Rows from block 2 of the encoder, named by matrix and row number. Rows with one number belong to one attention dimension. Each number is 500 + 50 x the weight over its row's rms, rounded and kept within 0 to 999. All counts start at 0. Numbers have three digits each. After the name is the row's rms in percent of the matrix's.
# q: attention query (encoder.blocks.2.attn.q.weight, 160x160), inputs 0-159
# k: attention key (encoder.blocks.2.attn.k.weight, 160x160), inputs 0-159
q.104 086:450461455496451455471553428413468440556491438437472502502470499401504434611495450549368451469541507562551440441553548553535558452430518477561447440403391517557548519429494455568540544450452477470545532527484487493444569529535515483520522501454512438506510567471569482494566444458457530497604539590476476506511483535480554458491494420395495605448569544534534458563556578388486508540544513510565521479504527424452406408452548525525564470531446536407552500488511512465533544513521511
k.104 093:541475523381545434501466421506491548352566550569476577471437545485573473496512540527450466535473456522458553513498403513539495563500530573529448481485457511479493442458539464454415479423514476508468511479440613530430518464523587540498516378436472575488479544565455400537528523494479425498592430534535504456607507534454544544510500511390642516549503520444435482518494484526485561541532584425431411543556523486461518556465498423484539578489506535507547525508506465483512577542474431
q.105 090:538478507478489458546503475431466468551530576465462476455525544465500393516541454459385510541560422445451553446516469456509485463456485579552444474527481572439500502464522494567478564602488479438511508359583439442530563570454549434569443520464531461537490575432456474518443518510559446566481482516558502514487547427454587495519549582554515578434441534444593505461528555531549522519531598445553421398482467402525511540378570506519476538525523534495478542422427470421513517537509520
k.105 102:490524543602474566519583500463433551467572455429514453511559502415473418357561512478556509518424501482529556452534501548563530463413489473514514497502557505532547505547394414562405462565439583483489514460467416519455465577448627430518497494432521486586537547514533540463398499466556494501483426530454531521524527525491498399522580515491530484484500600531571396500504569523521486546598529487492536448511530506459451476520433548480505552393505492543438507476564452404457486556547513
q.106 104:489412409565550485459470592530565542531447434509502482505518418537458479421585592536514492461506505422478520473506494473564512547572510486627567522526500580464461510401558506586538513554520536477566451409499557492585515452444345537570520473528477506450527520455506428433448504518509494495527548472476417470476478507429507396508479480544497582498477490525560600515520528552592437522461496423546534483505473467513474562427491579439490496459492410634464506477523433515550424482576513
k.106 106:556605523511468511584476554521467594605519508503545504503456492512566477417565513515465514526523443511500521556498416503510536421488447449451441530594482491516561505560552476525453476540559486510503466490501541512494441565463463483450552507490536487555519506498503480442484442511485505554346492373607426470487537485525364497598600474496557497537507526498520536450611441511469515510515484430520492454559551514445375561423503507435536530497451440499416521568454521521454473610507359
q.107 106:535493494518533441494614562463509370409535537490492483447529494505525419515566430599466450442525531452579459428487510521467502475496395571549457448446549555498352449591508417463550487471457515521533409574472496476522391509432445520514527479502523519435558574527520443547540562487581487510622522422539534515534480494532427505508520412569504565571584529537468562537507562522544483463468567475555479507477431488489488489569465472525424443433515482439449528538541547462492576526470567
k.107 110:602566440549470457472560420598532454505430477545512443523581505526591470558555450573494488519492519521514444475470431483474502529499463519530423487482478421468553418536523388436508542470512540509559517539580429503484454570555421510497450460560472436500523534497515433538482458474553533530593411502576405582528452591458487558473527522499464446521587489546475541496559501520483581497474468547494481480504378560671540510437506474517544475438502481548375466557573518542552546541515485
q.108 102:452556552462548480565524540603456541417552435479514601447471609582498545525498517472585558475579532596464509489425494506517496452500572475523433443501600454491532484522547538520457534420564480456547472490379522531520480560635409472497457383560542477512423420553448540539529520482544517503403494360525465549517459483494513491511497558501532522456582497490473556523470432474530556491518442561513476492455534503406399466437545532544475506469535454468492445494464439521456435529580515
k.108 103:441508459510484406528552442499520545549558535444430511463600527431556442548530504569396542457546473527487474531438458476460514393586490469553512469463535541567549452356527551498573548500477470585541546460418529490562459526484468437556515485559434489504506436599567550498560526539515539557529567451543499546432449537484493544427495471602539536386465444514500450499429474458482491547504449563486484510592530540480540469412387547564442523559585601469542494517443467508511495546541498
q.109 097:509466465444538659489512474535511517468493503497490483488572555516443510521501477548422595546590553516563490455523504484449447519458504490485473516556537467468520615558518547468452474463491536517499553537513490502508608523518455435499476514560420440434504472514527446544536528449561583418401447540555518471458472455553531513481483494531541604629500452576424531585526447502497575518534440446488429537484507448456502507563559487669537519438507395584469515492471407462611450521522437
k.109 104:504438548530491514468439537481536474493516588446469522450535572412522578555480454449507578504495518539547631557492477533534541543513522400460555500487543547501644542541484435563440458512422410484492417490482362564566485558506535497442571575475379477481530483534520470530474536513483576457431464481514459424581464473520510568473566529568610458515470509495509429479496538435558496567483477586511502535508520511538510491505554516592581576444537542479512492485573460394472476449510405
q.110 097:473507499473452545505473478520519417559527585512486533541535466474543471491448448487522467564461503420461494533623482487548541531504593485473461486507555535498446578467542485355584479451515527504457517476400602546400427560503435456622469421424610391487593503502430569544507464440569562395449601479567545563501510545490549434464507453555529476493454528459498598447477522509546496481451473488497527471513485574491576445529473458504509440583528420458517496526525562524505567488498535
k.110 100:519535512494531499507477543554454499466543495532475486549528488432527444542441467454517491510552522527513476515508463490459407525471472511503453533548432598521423548512507558485466388458548464571415487529425463539491567560485511488601460548467563475486537476524483524501551523520463374568578464495530541631525477449500531481566535570467473502577420531526447541554491466503449477455410540505398486495574469463411401453457421471520400544452546434402538485557476644494420436451615460
q.111 098:490553452493557448535572397436482572512549470486523550500556569553599478550455449428517448461529556605571569415499494589619415463502531545361485456492543494467598524556461539530522445539648531553546467481450477499513472510487469549502454480474534453524508517439468487556552479513515434527489572474501413473508583456496541416489511534466422566570530438528537433440498493499567500423537558472514458492533483557529462507471530496512409499481460469456497527473507419540512513457514334
k.111 096:471534433528514487454502451415539508515534496555482491496512479560512479481409487542551557487515475490430493449549508460434531560568477410479511484412527431485505538560568487465475581432556435467610541517502543495486367432436565478554544515463524531362516491522574516499482585447456517403446485535495440404495553546479618508509526600537452576451459495442538529520501552507566518469554548474488498564440528496516563530473471550499536431518559589499578470478491351529528553367480521
q.112 094:512505506394581427593442530543533489527466578491489542487447495498449572479580533477506588463450381485471487512515458499518479605522506500506494508462569461477505463455463463645450508531503527596508484456460525570493489473480526547542456458493514486461522485500523478590500464417491485487532475511543503524502540533507508387494342444453465484496547467472596563499394529460451550447463510431421433483520566523549444487401443582429502528486548492546607421578481380565436569500534508
k.112 101:473533472538484467471476496497462538577516508442462506456508408498473471498445520475579483494561437505555498562542554377516531466432589515426409482447513433504409501438519546552447453469509577634509509570401505371500497426496501556555459477531553445513445539540469556499512538503466559578526556502507469568489435610407531581500531539469409491522540436481481566536480527483588554449484482530517526510636491470537582455507633475460506556529439509602496538525530488523502510428446521
q.113 095:453469516564525485495471520495443573508509514465517413506526481497544588620514554484480555589491518469518481536468508411576474421499480490447462465459544470613502508456596604493521473542542483471528570472473539490488410538567541482503567471561552521344482538533450523489515511544557511508535549487426487469400589409526582498553458447433434594557482547550523539519452507483445471533450503503503438507486541583587554410482558513442459502495576560387522539428478441553423485579545454
k.113 104:518431496408564529478476465461477574495583481521504452486537521520483445545499590467532436476356434595519503467427551533502526514497537518457629505427529576545543642499514569546486494442483449571550411544438436397405458535536503517543482436502450475560436462571532536493460533554517545448554491516450392526523512549541515432480533494535455491429469550528491441512570460534489541437519397515484494509518539525586585581527525537513596481468528437436494404468548460536494480550527546
q.114 090:512411488505566442478507529507512539414524489510465432529519593482511477483510467513459439522470494397470440491572638541485474540502595497486547491433504428503577490445477542441544419468524491538491573470423507605568573430493558590432505443441520534553435347492463518498532446513506494468545498434551517601478555424512504529513488529439501493450525467427525518534515450544442638481500519532494483506471564484465570561310503514499446511544483554489552557522490448565477475518579508
k.114 090:508541547469556474428538467423478518557574510547556551539459496449519486474500557497535569494451540514506465433475465484458535544499463497479495493501524432512522629483490463432428451472511563491512368557576438537422482490432584480483511398382533469545578543586460513527521498505463498471575520545541484546549420570448467497543478633640455461387555552458473478542521510397538491414565473469463460589502576484503465438457473497460460416500437549468456527491483479450510416497542564
q.115 100:475614463475431522466425480557552532477528506614421583502434482573477445563490519549436481567406412479530553513539519497554502521612529449583470567499467569534583468482461534491517473480453504511375465527507582422462540506480578424541434565435460584473492540577549591431520500571493486486581481567473536420523465553569479565422510537586413491483576479463461490556504548439514509570481475460482500514485544439505531450498446474440543489531520535444470508443529438443473483468504605
k.115 109:522554522516499380534455583548523596535569511461537496522546457410451550475478518500491457541473474442488507495521491432508394553542429490537527490569450463533493393416553393428568496458494491520493512519494521530494496462539474591523430435571442533423499526499472526467510574458489563516475542534529601488483596464496482356473493428461458450485504493577575441447427513458470656604462546523573535498429454505409475458495507480458459554483514530417582511536477489572499530538453440
q.116 088:528479420509399485514438542395481468624530448494544541486479463570533501462485531541501463547534540541522514438529500592477544448434500384556445427482519479584492470532523418498481512515457530536513491534496475588463477450463530463462551525424528429541410558441480451513582398550439483527485532498488572506554435492483579547473493547542540575484504492561452486461508573510578510433412514544479487454521481478475504360491627500492523548538551554369467534599447471477419479513600551
k.116 095:539478519542437496514488599518439506552419473499538485529522520574573521502499583483389458527498542426506500636540461500467500521518526493441502437556501438461465503445397528537605603397546461540602390487548493504544583424533599541560594476603426526481531433460510528530522405450547553481503535486525528403523451524445529416466526574503528509486495410465514619517527488491488531406421505440557541474477458536526559489532541539523535494493586522508458477507478417544491486504504544
q.117 090:508458485530497526465557481587508521608513508601460495481528469434512518547457551563430443529449513489496548475566550487485539505468483545552439550503466543494616532580534513568521449539461517485412456508522509564539483497441467507499493497541567556490542446438466541470466422512513458658489488568552535623605522468468386514506422581466522523448536575505446543509557519530406433524443503493521473514490575505386572428554454518446489368583545477508490550506475454512632517487461489
k.117 100:439571581621513437458495448590509473479529487492508478500408552372487495461526507563507420438367496447474514500520539534555535450610453525498469509517541535491518539445532469546490596590535399573485511539472564448453528557532469487521540408526504474426439523512438461564487548420582588566477540512529517501567514438463477453481525559590453443523500494570468506527439521605458544504504430457491588506405440613491467507514488508500429466469496472436516485424505489477577563472478441
q.118 097:474487496546423521597497494505442544411536492579518490476500546532481506451497394427520527560383497408488529579581464479522503555435551514518523541502437554451534455507465462520528565576556576499565471493521430472608609491444480498587465515430453552367456482480570562606436511481534460522431471457560484548545435538538581475504461553468507524479539563492486485468464563536499542536443493489498524474438523570436592512454525480481422451554632566469488535503491457497584583545499565
k.118 105:480525508487375537451553459476513471579520514524504588516535470573568497493446538576489468467640449494498423415554440492460528504494460496428522485522501428506472482482493515390616467529512510520453505503528567538498461520500510502441519437522393486521476553539515512385497596521560548536601540545461463553621440500492402425504496503466402558455480460541497524511496523589596506518510495582505426393567431425491515429544473432503496493624545477490501488504491511460405548549452513
q.119 093:403458491507468469528502550525541502493556500528499441485481543574527551467455501597452426455493501566475479541481508430462485437481558529585423524499505504526503478596571536452463439447453511515388497523536482477401425565507504468470528486486522408566513466428483512503479511476487408572478404531529421484583459519494522502513520550428391542516502509584436519356535540519469466435579566486489523625592491458488453503525504483417538515454533627526347486496557463525508532482446585
k.119 101:518459494565470600486533495474497489424404491534509541521594517517485530500581437451552444401547535500465430554537549418475510539520406505553475549529494506479440503508473493517566496361488513492481561518452518574582386506509575456523521416531486427487462523620488508509644502522494557527456568462557521421537521493622537505462504448514575516483457462503454589457447525533443429384527525553506487449342481544510525515434502538522500477501532539518534453511562467471517474436530409
q.120 103:520470531495546553515439492364450539455516427355501487522421508440543532495473402474482481450536510500499437550531593483567338461461479562497534511524372521521470454395505529488467543492431479525457517409453579484410419526558516522495508471502535523539431443540522526567531545422542514487492524443485535464510518421469505548468503545493574514495455491402579532387515583508475515430587467461556615417468506514550482511484511504524483538572444516603512526502486495484499584548512541
k.120 103:499492506434507532501537535473624622465501496575495440514513533477488523511465557509552484498458553463519578466470506435518559496473511531538492550531548388487519550450486441507445490485542488457490482550538532539472503486454535516482381476328497555533478558482589431528540476531443464433529470577536520573522383535469482480528515507480521475424518623421598501532523566564379441434550498445450519524372562530513586520439503473487520472487500493559396429448493546430484462557508583
q.121 091:526518487420615577387518511542466496506513512490379517525536435458537472453494527584553475393494497540499493378492542405416525393493562481503480445416517527481465476456498432478490448459403588526486480442509553513424576482479539520569463521398480512570468428540408425513460469605484449476511461477561542509504532501619539515543507476492509575491547488507528522586509467499573507481456523592475406483595445593499525446496501536423582464541474482486453542500458539517504545502504417
k.121 089:489498501580479499569538453526498479380613597361453447578403423468525489425497496501463443590556509501520483523509520445572517501578439485478481570479431531445525531419518526536552472496469571469554427554562501537528514553546465500486490548476478455463563493528514557483476491471472469484459527607575567435439532446482521499432516502510450463508480593528525499497408497593457488462579561525410532490537422536519482472532524502510512445402588515471407560415553501481414427537572417
q.122 088:561459528503446526505577544630511538506526515443524518486516432523491468534539477484555519518585554437561602482485477608555475553536355362494570393571483533434506507437474476544604539581498482489454594539515445519491492416464516463452482489487451477491478595479426415533505418490493526611589509540541438469578463572558506507454522519461534497501571452494547516497555448503462493456496506452476497470421477471461531496539468526400455494553537385421484526441544465496485500486537589
k.122 098:571569553468537505531511506411504544512407482526412472555482459494546510509535536606523506566493517513495527586485462505492589520472514561590566503466492559490506530448429624479479425482540457425554559532414599435497570425578469584469533386621562502537410533458507439567615487521538488584554588471500397514473579477461442551530484549530553498387476474490520460481485478564537491492463461498512547485457480510442519507519577475559550520526363491525489523462494443521486494501482514
q.123 100:521460520483416416507484482463420433484543521495521497531481527514536554420531447448489516501509472489461529493503503489434456500441434549497599522478516506477545505607391425489442551496491448573554480494608505510554429522538475518386445508443371457519413420553544452621422513477544498422474431569544477549543567486529473430499531514648409532529526488528532435458424551408561488474501455468457572536483580414597504427517452488514535460521553479515545475498594493515515523510480543
k.123 099:459526499382470506436370571581515468465493519457530527475553534567448468447477413449531487463507520537469494457464396368542548513544495517540443503568473534556515463508499497524518496548514451570496540503610513488508555534459491462432396492575563421509459409521543590502422523478506403526492548583510549623455461503519509536428567478437446506555538531498510507552462541441492481549510564493497497505483518536615547547473551585577566534584558379590456489454492499450485522505521445
q.124 098:373446499521565604488581546411422504515498594487458513541595592457579492485570492476456412465536519518518498465592501499460496564448386410537482631552491483499546522519469514421474493395475466499503462459464514532511475576473471456514462386501507519475524503479482449508538518391501505471565513508544387536554481522443486531541512462512501523524525479467604458463547536498564515533477478511492467487480471457509566415380632554483422487498495559557520410549556473448415474508534470
k.124 094:489490427459404487526545530502536513528563393450555538531550527416563504508652528491506417531566507557554577428465455472504421328553502522566500552535453424518622388438556471582466542491564486557480478537558586518524542519466457466362489474522457480491567437487519532490491529479499431565528577473506588498516476497511524468470511476561462551500539512517522521477492468501490419466515547449455529540607530574497455564518499535488449579482504574434501505417503469479432447487462501
q.125 093:546466450326429427492506503541485464459471498464399520500484478495488510476519463538537496504469412514581418449448474541539512421457471498434507524452537553542598547499538461477565483535559470545475564504528437505497458597458489534517538548590514386424362434445503548557465530490368490508563588452546483446518465441531565567500467489512439502437464436484565460501556470511495532549454520514433457471542490624533488424475404495421494508535474525513544469415499508510529433471554414
k.125 093:600523539436492466565492530561493453469443507473499457540521612457558522511484574396475535479494441536464485455348502534552432535485469615435581618455545422500559492559475456496351508479514531540557432428521455543488534523582546502562504502549542466492443511524438537500495397563500508436477467454436501471431456504458516465484524533464419516421525528484606422521494491564547550471531424558506527463423525483490458504636411487454506548497490513450503418522544468464540538463495507
q.126 080:426500563491478563561424551563468554539539474469552422546507552511528466545455523438545499431539536527518468447448518462579442473483558516469513573506617517478495461635439466412441510512610454554478505465474509452354636637448472485440532594518445448478493414401482494494543451498559439495449467490549476494570518528492489511474521562499464469393501473531483526452410432532567503493491491490525500500515490462616442551470546487476528467514529510477493425493559619520509515555495539
k.126 093:491470508509522538441566500524512479490431444584625485447549613509569501610502501496523542524585550576559441495472497473488455616394511507528461579495475531548556494575523417555490538514501540513536543460497550595522587587487462553419441469447450528427473457504498477407517519586466529462506548525531535507535410563536487470556476503515484538575456506587502508547485486407484483493516371477508457383493489545454616503534462472525526489451443501395491549545580510477493479407537441
q.127 083:500485494423510494494462563511499469423576517524458510542481549471621509538545514465476521508531514570509476506454578459565490498580545569476465508545426451457493582414545527505462416389485481629574484467421461498532495544548547504499520502575582568542511534482437469419484475423555583383524566537528521580513514500443509421407425583460509471464502536483523505530460457466504485366489484525488460497371427497530521504461492443558510597441558499475559426529444493556492481383487546
k.127 097:470490419467525467462492486464462435557579491434523554472462513514555461555541525460527482518403471472517546477542541402486578434484547478511441464463532455506484539533544384487442444554499537505500486548470477495404446570456576490541495520576521412496499520533592471494510414534509594450558562400580395468502422505422529459422518375486474584539534562551520513504574543511533530449448448439435498546541455479493460428472489604506564492515466487490473598557529546512536401536592600
q.128 091:526499527531541423473547480503506509452433405512496473483501474352553555449534408520516516517504451510503562474551463434474520459513511505593542493384570591444604553487562508517558506452423536530411539568571424511514500517538475450515592502397561432551483506541513395583484442493492512429522514534556493496495420505446502556521603491593530469428504554539518477514488482483504467541481389475524524498506618464604511551486481348416482497460587510486519496521524484523515464578468520
k.128 083:489552568446536515478506473516458570541582493583486461474447564546528562531490551483471483548573516517410488486491444525584566481549560550528583460514506468425505517507501534449428533591490417498528495421549541542542526572588528445445572481544577621454447407531520474502453620614544487579390455413426535547444582537479480490455506539511477542467488438509551464494505420466508585526509577459451496506503468463514509522501540462430514492452496366572552503386502479503459503434496461
q.129 086:529493448459540637482587496507504555532380491453577424440466531548506598503516529519493541448436410500537478547559469571446467574518489469566491567454486490568480526499386509530553488458478523554496475487504608451507475451473491500409440415496521392461414530479427440532503531488488531553538483538532508452476504359593506559586435482501511436533529464525537595449507557542424503576429457423571505515422518539470498426593488465493567470509536552509438525537477461467498492414479537
k.129 085:429401463492432606535538524437486595515436500478495461439485491565500463532515466500555474490502562435515552487554612442478489417540500565476585472389513488570515524512453441427470470399471584503456431496600573456511496520541529507568466535549418464519492502435526459594474540543392464452455420469443446525438525521544559563455473624472491559532516460520523515484522466532528517433521459582554538558573513534495459544506583455472653486467472525437607542506505513508517462515476498
q.130 098:505479520434519492483556472472447490408516495513556511559541525507538511548575467470466487514441551488422500440423592445424494481583558560513437499462531466526563363478519458476469431466483500501487498430483568549455427623556551592561597505523487456529569460518422420531491464476405486484508496602519542488479481549431507554501461527454540601573482516524516598491475469497416563566505465516540510486474476458476486378526492373539435577543545494388565489425553515481585473478493532
k.130 097:535516399459443528464482496434548519478569553466550568578501548480444481438574489429470496523502615471539559481488545485506543537461520517582481437470509502514413480542575399559532490592492458525522440556524531587491447655486553488373508478479514568506556498463541496501530501427522554509406492486522492411471494549461483421499488500465563490514472557527497558522572449542368584554461458467470522518533550503498424432433475519605561480485547444503490490481545521385599405474526543
q.131 087:476493542559528539420452445581479476512520561483454562435503562477540432603514450444553462426462449478611513490487500497404609498433505449489495518556534449456499485494454525428557553478612526483599480533564502501455482493511530533589471548451483532529603491573605537495566580451542456613457537539453525451468542438409448476438522482551392414512493436469456381503583551504498518500509515476448473485506489520434574536444561457539492506505530506525438509589555550525473571557539547
k.131 079:521583470541513546524446526514543474409473555544445539386426484446549531494517523502462526447552427523553524386478460516562477476477525496533560562489392477547592508421521545496595578442516515530501529475524482472558524404543549561586458519440460485461430531582536422560538377460545452458619483503504478433530466447571510536527401462582478493491556560482468532490479518547578482552519448552414501417440492538495498416569460500606505468534495497423539518467441467568429477478465482
q.132 086:553534457415609464567580471488493515483521552545466484518544513421522450583534546518510408509444474496535436401509513467427407472385525455540551565513412459503557534495529549400486634474370523627445512490488526542595536475506461523558489441419506428520463397444462489454451441402536514454479437535496517474539510406505486570438503609488549522448500426582473493475485532498557535509431425491526479486490492474590497474536548557454485475487529501561526542450505548494540507517482515
k.132 087:543480477563471522399473483529390504528460477626524460465482548513553504482565517411523510546521438501475606457421507484553534490510510455501456458551556487513405457462600451535373566602516575430574530506514548566542592483509510412489478512473545461376533478511455549432477573516520423527488564547504533501474550573388472505507442507467533586509544492532603480534527474541494477451555423541549623515559430497428505479435476427508490474507493507499577433537509517494543511553426505
q.133 083:441492521430533588428553541567505494518537344487467532445444506452498477565522535574468515524532474501508482517445524446490427545606602438499433530507511562505526500414516489470572520473557537371446493533527489459524554476414567482440537471465568473496515524453505616448533528417530498398482561536488488509449494575525418542495466507494578500491445504480444461575581437500483548541503394429441555469548578598529588475521506519524557494472534527565473517523551487454600501391534553
k.133 085:547431485408463491486483498477451605523502387454493480375478466478536494525448484467470484512501548538450539506457450558600475451488551463404536511375538422547437491494516523487428479522395570507467520464393508537443563422482563485481389509528500580468514518432460542555490524486483461548575447513423527611524500553577483426478538602489482421508460487487460518526521462489495519622488406465475572526465546510564421497538527397482477507528563524520568608459425508546486510517509519
q.134 083:487476510517531466559486544493523534428564446447535536548500499516446569497499510431531530615453448422441468476500482560457491521390509546458589528496420423469577491520449528476583472499561502442435479564514567442461463471530583482480453475539398470444508466521515506633550490444448466459418636402442496547453452459555477460540562499475450394526509499558593508568464516592488418510472610549513489561463526494553466536455502480531483460493466563443506439559554424436480579540544530
k.134 081:525558560611481579596525522499480452492421466554432463519526549471493500480403467516498495501544479497540433433570454507532431517532562367493453429453418527650493467487557444577526493527514470576477468444534470528500450514458485519452497373506531519440514539538520547533516418479467463490543506492524489398466514469519509397498549506513598555520573574461475431444481522537552455330490489529495563611509532444487508457554469465476575468449531475554540509479517468477592540458580458
q.135 081:500426535444387511412548566458485485471525516536532458458545454459469587501543531514438558540572478510479540482441541528522483498505441472542489393443447459416396506505473525523574598491467558541599514494507438543528565449527539503514485518565573551493523387534546520519521401579543426507556528531583496486500436614464529478499495528497537548423425532462511425585491474407529475524570405431478512489491502606596542506493499557556479479483555515582499448496455586421485489463532604
k.135 086:595491539420512533497488509561543513425424396577493495510525479500488513507413542535599472539542510555463522560490475471497612506463543384498466496532472535441520469505500515576494571472372488518531607510519467542482455451500507522500428498447476573595503438499509523492534574445511516555435514399453490386508509569481487545442423559393523496440490479445532391476539463373490538628531473499398504417477481510494471442447557520449490490446500483586505536549554520533468510451442564
q.136 092:463565542512464512458600497492422548480496483479538443475574486472518561494557472411536419537504464425483479472474526472438544525603516497612449535477531454504605462490543517460466410544433521418496611375452500444489411609499482531580453491598578523578498468552506548437512511429582441484544529500510439381490579532476549517446504574395525486588492520516526486502500445492547469513546494475455494522542521530509467504496400519466438532521551482441554503393509562427513509483519598
k.136 087:454507493458471532439515506533535480478531468550669423499532500482451561449545501488570516610543513459447430492538528614566554454433552509496459548479562465361508453543446476539509578626514532524521485529385541432508512539606509493538503535577579528456504505498479573506472562550546418538560452459518462474523456412441542470478543552387520482524511517488538471533511401506503547511520440500425442478559442474489558478447406477565522535489564555456523536523486419559555435453455518
q.137 084:564572519488598478463526414645514486570442505502565493405475463416522421481526520479433514511447522546498401498510468518413540474526571457467540573469586524448423521486436525513487514562469483522484450477617367511470410516505482450413505566587516591434508496556591479458474529502510502576556524477502500504577393500454543472529489531647449408475493496577590407495524502485544496542544506498491513492461504497485483421516471465462544502518504427510519545501508501491480516499537634
k.137 083:493505524512458460466506457460570564499571533436413489554490464422600506471479478419403505456479446444422606423457575442483554514472594479488546532434596480479621579448488574523537462443484514456545497445478466556551426518541415475567606551534436540551442521567471462625483565571540480465511461498559497526512532585512467508427580543545451423525419520481452468450434469503452406504543511486424453535516557456503576532474527490515463499495525528491466448567557466412490494519488477
q.138 080:544538428552437462416472544506537515559512468491423464426570563494508555525417443535533507477538604473470512490493544513423502564531506517526520494485521501564552484428554589479471555427501576507520555540470525338550497438461483480571555478443425418453472497458583549527606467498665539403522504520577442525600495452514494585522527540449386504443484484504430574579451460505517501462457427466483512471585552471449514549437494497500498420482524480474445574443485503516465488463451488
k.138 085:542537472464487476508511460518478502589508545450426500446393516540513391548589585515489516536476492523548520489560427482549544545490542483537471547501494449485421486455491538451409578526593619494546542499575511411454564557471443464575459490531517522477507423630499548452549517426489473609458532355501441481542369440566551513469505468510499557471506557549572537519456498463511471492524503502502524470526463567573453443560479436452470531595428527441498552426465583481455556465466464
q.139 080:473438492505450473452496494482484474549509439541406579446580600462496632528514530501559541459466499462572485465471547577454493535450533407419525527550431515486485528535488526468440426417506448485529433551474514557514475450503570474477595465570460453436536620439455542411481456503556526517466566442641520531505459644520431406585492614507480531544415526472402464495534414452483436460529565540549590497542491543439506514550473488474503501518483527494511492442525524479540510514507510
k.139 091:443509417476521538465406507456568441458460518497448441510464578563541525604521514482531563540440488530485459505430488489557467486456494493528457502498528391579413548523446487443507416564541516484481502433509364523535590448488531478535471524477574463505492425483463553523473411483529429418488524521521442474489470525378413444492446449446535531567487591592571405607552463600466499527545522498512661544457529524522465442464437463435524555532490545470525527533492579515474538516515506
q.140 084:463482440470461500424522556438450469595439525389540526463509423495423477495570518571422560472474464527495425479570535509530442552500544422488518493490441475402458528488512504503480485516591520528511559465422461467471516469534442490618509533515464586517484545533528508486464521485579471575517582442471524501453512419536522405535500501438620555583452446451543501437469432527459512643559542416479557521485529551510604456400522576566504494411462502500547525452505606550485440472533456
k.140 074:534427586548551452519504568401494567548498440510459485453547430538557467488444526497496453483445531495537548436495469480542488438532497550532424455495467547491428495505451461498473504456510545419512512517534497436524548467550480571448487484564583510481495404486554469543509482525658393453482478584454484521499473582471539639501519415460537515563509549509563509439545542517549579555550495438602526537527530516491427443401578563575595539509452549498563465552387525490519421539583479
q.141 092:426413431508468455479533536487481613477524542496417459585435497544565527500510470513477577513548495504521521524493467452563419420491425487498513407487475412537492541492479500494535524473546506497433481568474530567430417492595462508549485503529551477499535563397487501515394565563565493531479505458561532513482463492506519483467662572599452452447551423494458535491467534373539433538535557536507577464530515510489473544489419429600447571430510454581487430438413460495451523524571512
k.141 087:484451454522510515459496480524516439581450515446533516455450508481407493508445513484452551512416532443477455549505462459515537394558434540484458514541540471400560449508556576495464527501418497456420533459540376411533488526515492547554553438613500532533523484568486574519514504452542544471436549527545583474634470532533544460510400521547502571514553513530453605499539412501451550480543425472522434547491431501513474416516532519508456519434590420514513525408517515552558492468400632
q.142 091:450582420500436405591527462557408551470498484518411495438481470543510443543469478427506442538597482491426595521529510536538493443526481673506550447478461515458522496454454533477431553505531553464504562477403542408494528553548466430541520542510505424525379507529400541558502623436484511562468494427455497550489510477488536535414410516472502513473482458515569549575514587446596546520469510512444476439517499532566607524480535519545429509530511563489523540494484527470528504573462479
k.142 091:438464559529522467501565492498489565606513508502606508433470447478471432411478477554464494509485486475440482511518523568471535546433510542422488524544479459401536495503479480549450494531532447407559506550471457377486532513485492453506557453466450473454478467487507474467615544503514484603505553468483545583566453355530448456533421428581552438476531422551529423603489509351603593498508522520435512508523441569474577543582497564487431503486480504564484541540557471560527529509506541
q.143 088:563527478587625464477529454554540493519424396597502529617483477571465581492514504525518537501461517544489490530442484474512506503535399494514437442579527518451471409565536533545543498446564550436481530513516515523475391424575527518503566518406570442494448494541484477577458468539514459472527416508563516500501466406518510523517497476592367466526506549487489465458377442459491427417620462568459474507515506558551525460489462430401463448512498545527471402427535536479464519504479539
k.143 086:562480472568506506459492490568594510568524493583472515540505546373428540478429505499511445506524548499385436455515570523491567458549442469440549469489553533535568536553467529492530476436470420495520481491503485430620489544463469563426438497605489566542594444486541435529435454463485476394440481516429482425490528512493476571472529539495516538425570438420359503423508516551503475462491500575450463500465444414553475542586441518557520498512483437529483571542582623481483524497486499
q.144 115:609585572505488443492528524535479447391532551455532518581474487613508532544589524554615504575428500633496562530458500529510500558461546536594526451423398550500461518509469562517459448464564395508534471482519462493487532552530558539522377534563461440488512486464429548493491567581619436451464519519422575501497475447485565513505519502506480489499501521454444486540510479503402483460453581522456533528484501494457443542533549452449525458460624515482381526466521562515503504440540506
k.144 103:466573496451461555464532425493487495486463536538531538474551492502496312442514499437374451522522456426506467525461419552399502538578468453441484486422548568477463524514526416473564417468466453519474489495475552524464503540423538422502493494474603500535531566440451491408435485525489568522457520465476512445509545525442528487466553472514546602567535563564506471469526506520590591400540462455407622488540483417574445468547406547517578492467547576488474538523478518498498522465474481
q.145 119:472475502503504483508476378508574512572571442478498583508502541500403440488484530499434486502451568428511481547527523426602530525542604521549512551493455528644537448455539495485528565548452495454516473555536407462414441386481458569486540467457413510403466586536509563586515565455497449495499542512486380469429557576511478566472454426555534432529402430492511457639548483461453492581489523500481458536413526478521506530462506523563562441474491502498462517534535486462544542512469501
k.145 115:508453436541497540515342524435444512429465541458513491505438521487511451512488458511416568541435487526489431458563465604524551488539470500488518492493451474593586482566461504537558477504488465510535476465439491468459467551549538435447498504574424551538449524482488444481506471487515504452431470461558608552548445468624510588480505468502486516469619491420467434621469478536387484526499501541602507459580524450503401448524436497583536488489510423491469529402585535511539524612511564
q.146 113:422481477530496486523484389497486485446593452454537495449513478474447539444555440481532485540439528423527502519498507483601499477454538543502528469550605465457601488477423422516588452543560578518470556471512398577500527471480513485438455496403548539508460445529583469531559586507474526534529482534459438428553543505596364417550547397418483503476555526520537578470524538417459541493486562553563488405452462486442455481450511535441458501524498444558601574454480523470489454462415538
k.146 100:489445484516644569428489472520464532549509571487517502476398566621496483478387542521470522468447531499423467457531563542538481491487521524458518513573458492431468504489521440457411506537547512345497499508495477428469532496612518531572575546457510452605520522473508531434469466455451547581596457525567419511530483402442467518498474535447460524551464536553579432467423439572435495490503431544493500548533516447571566493412529414532464508564418565490567501468491458486481509571527503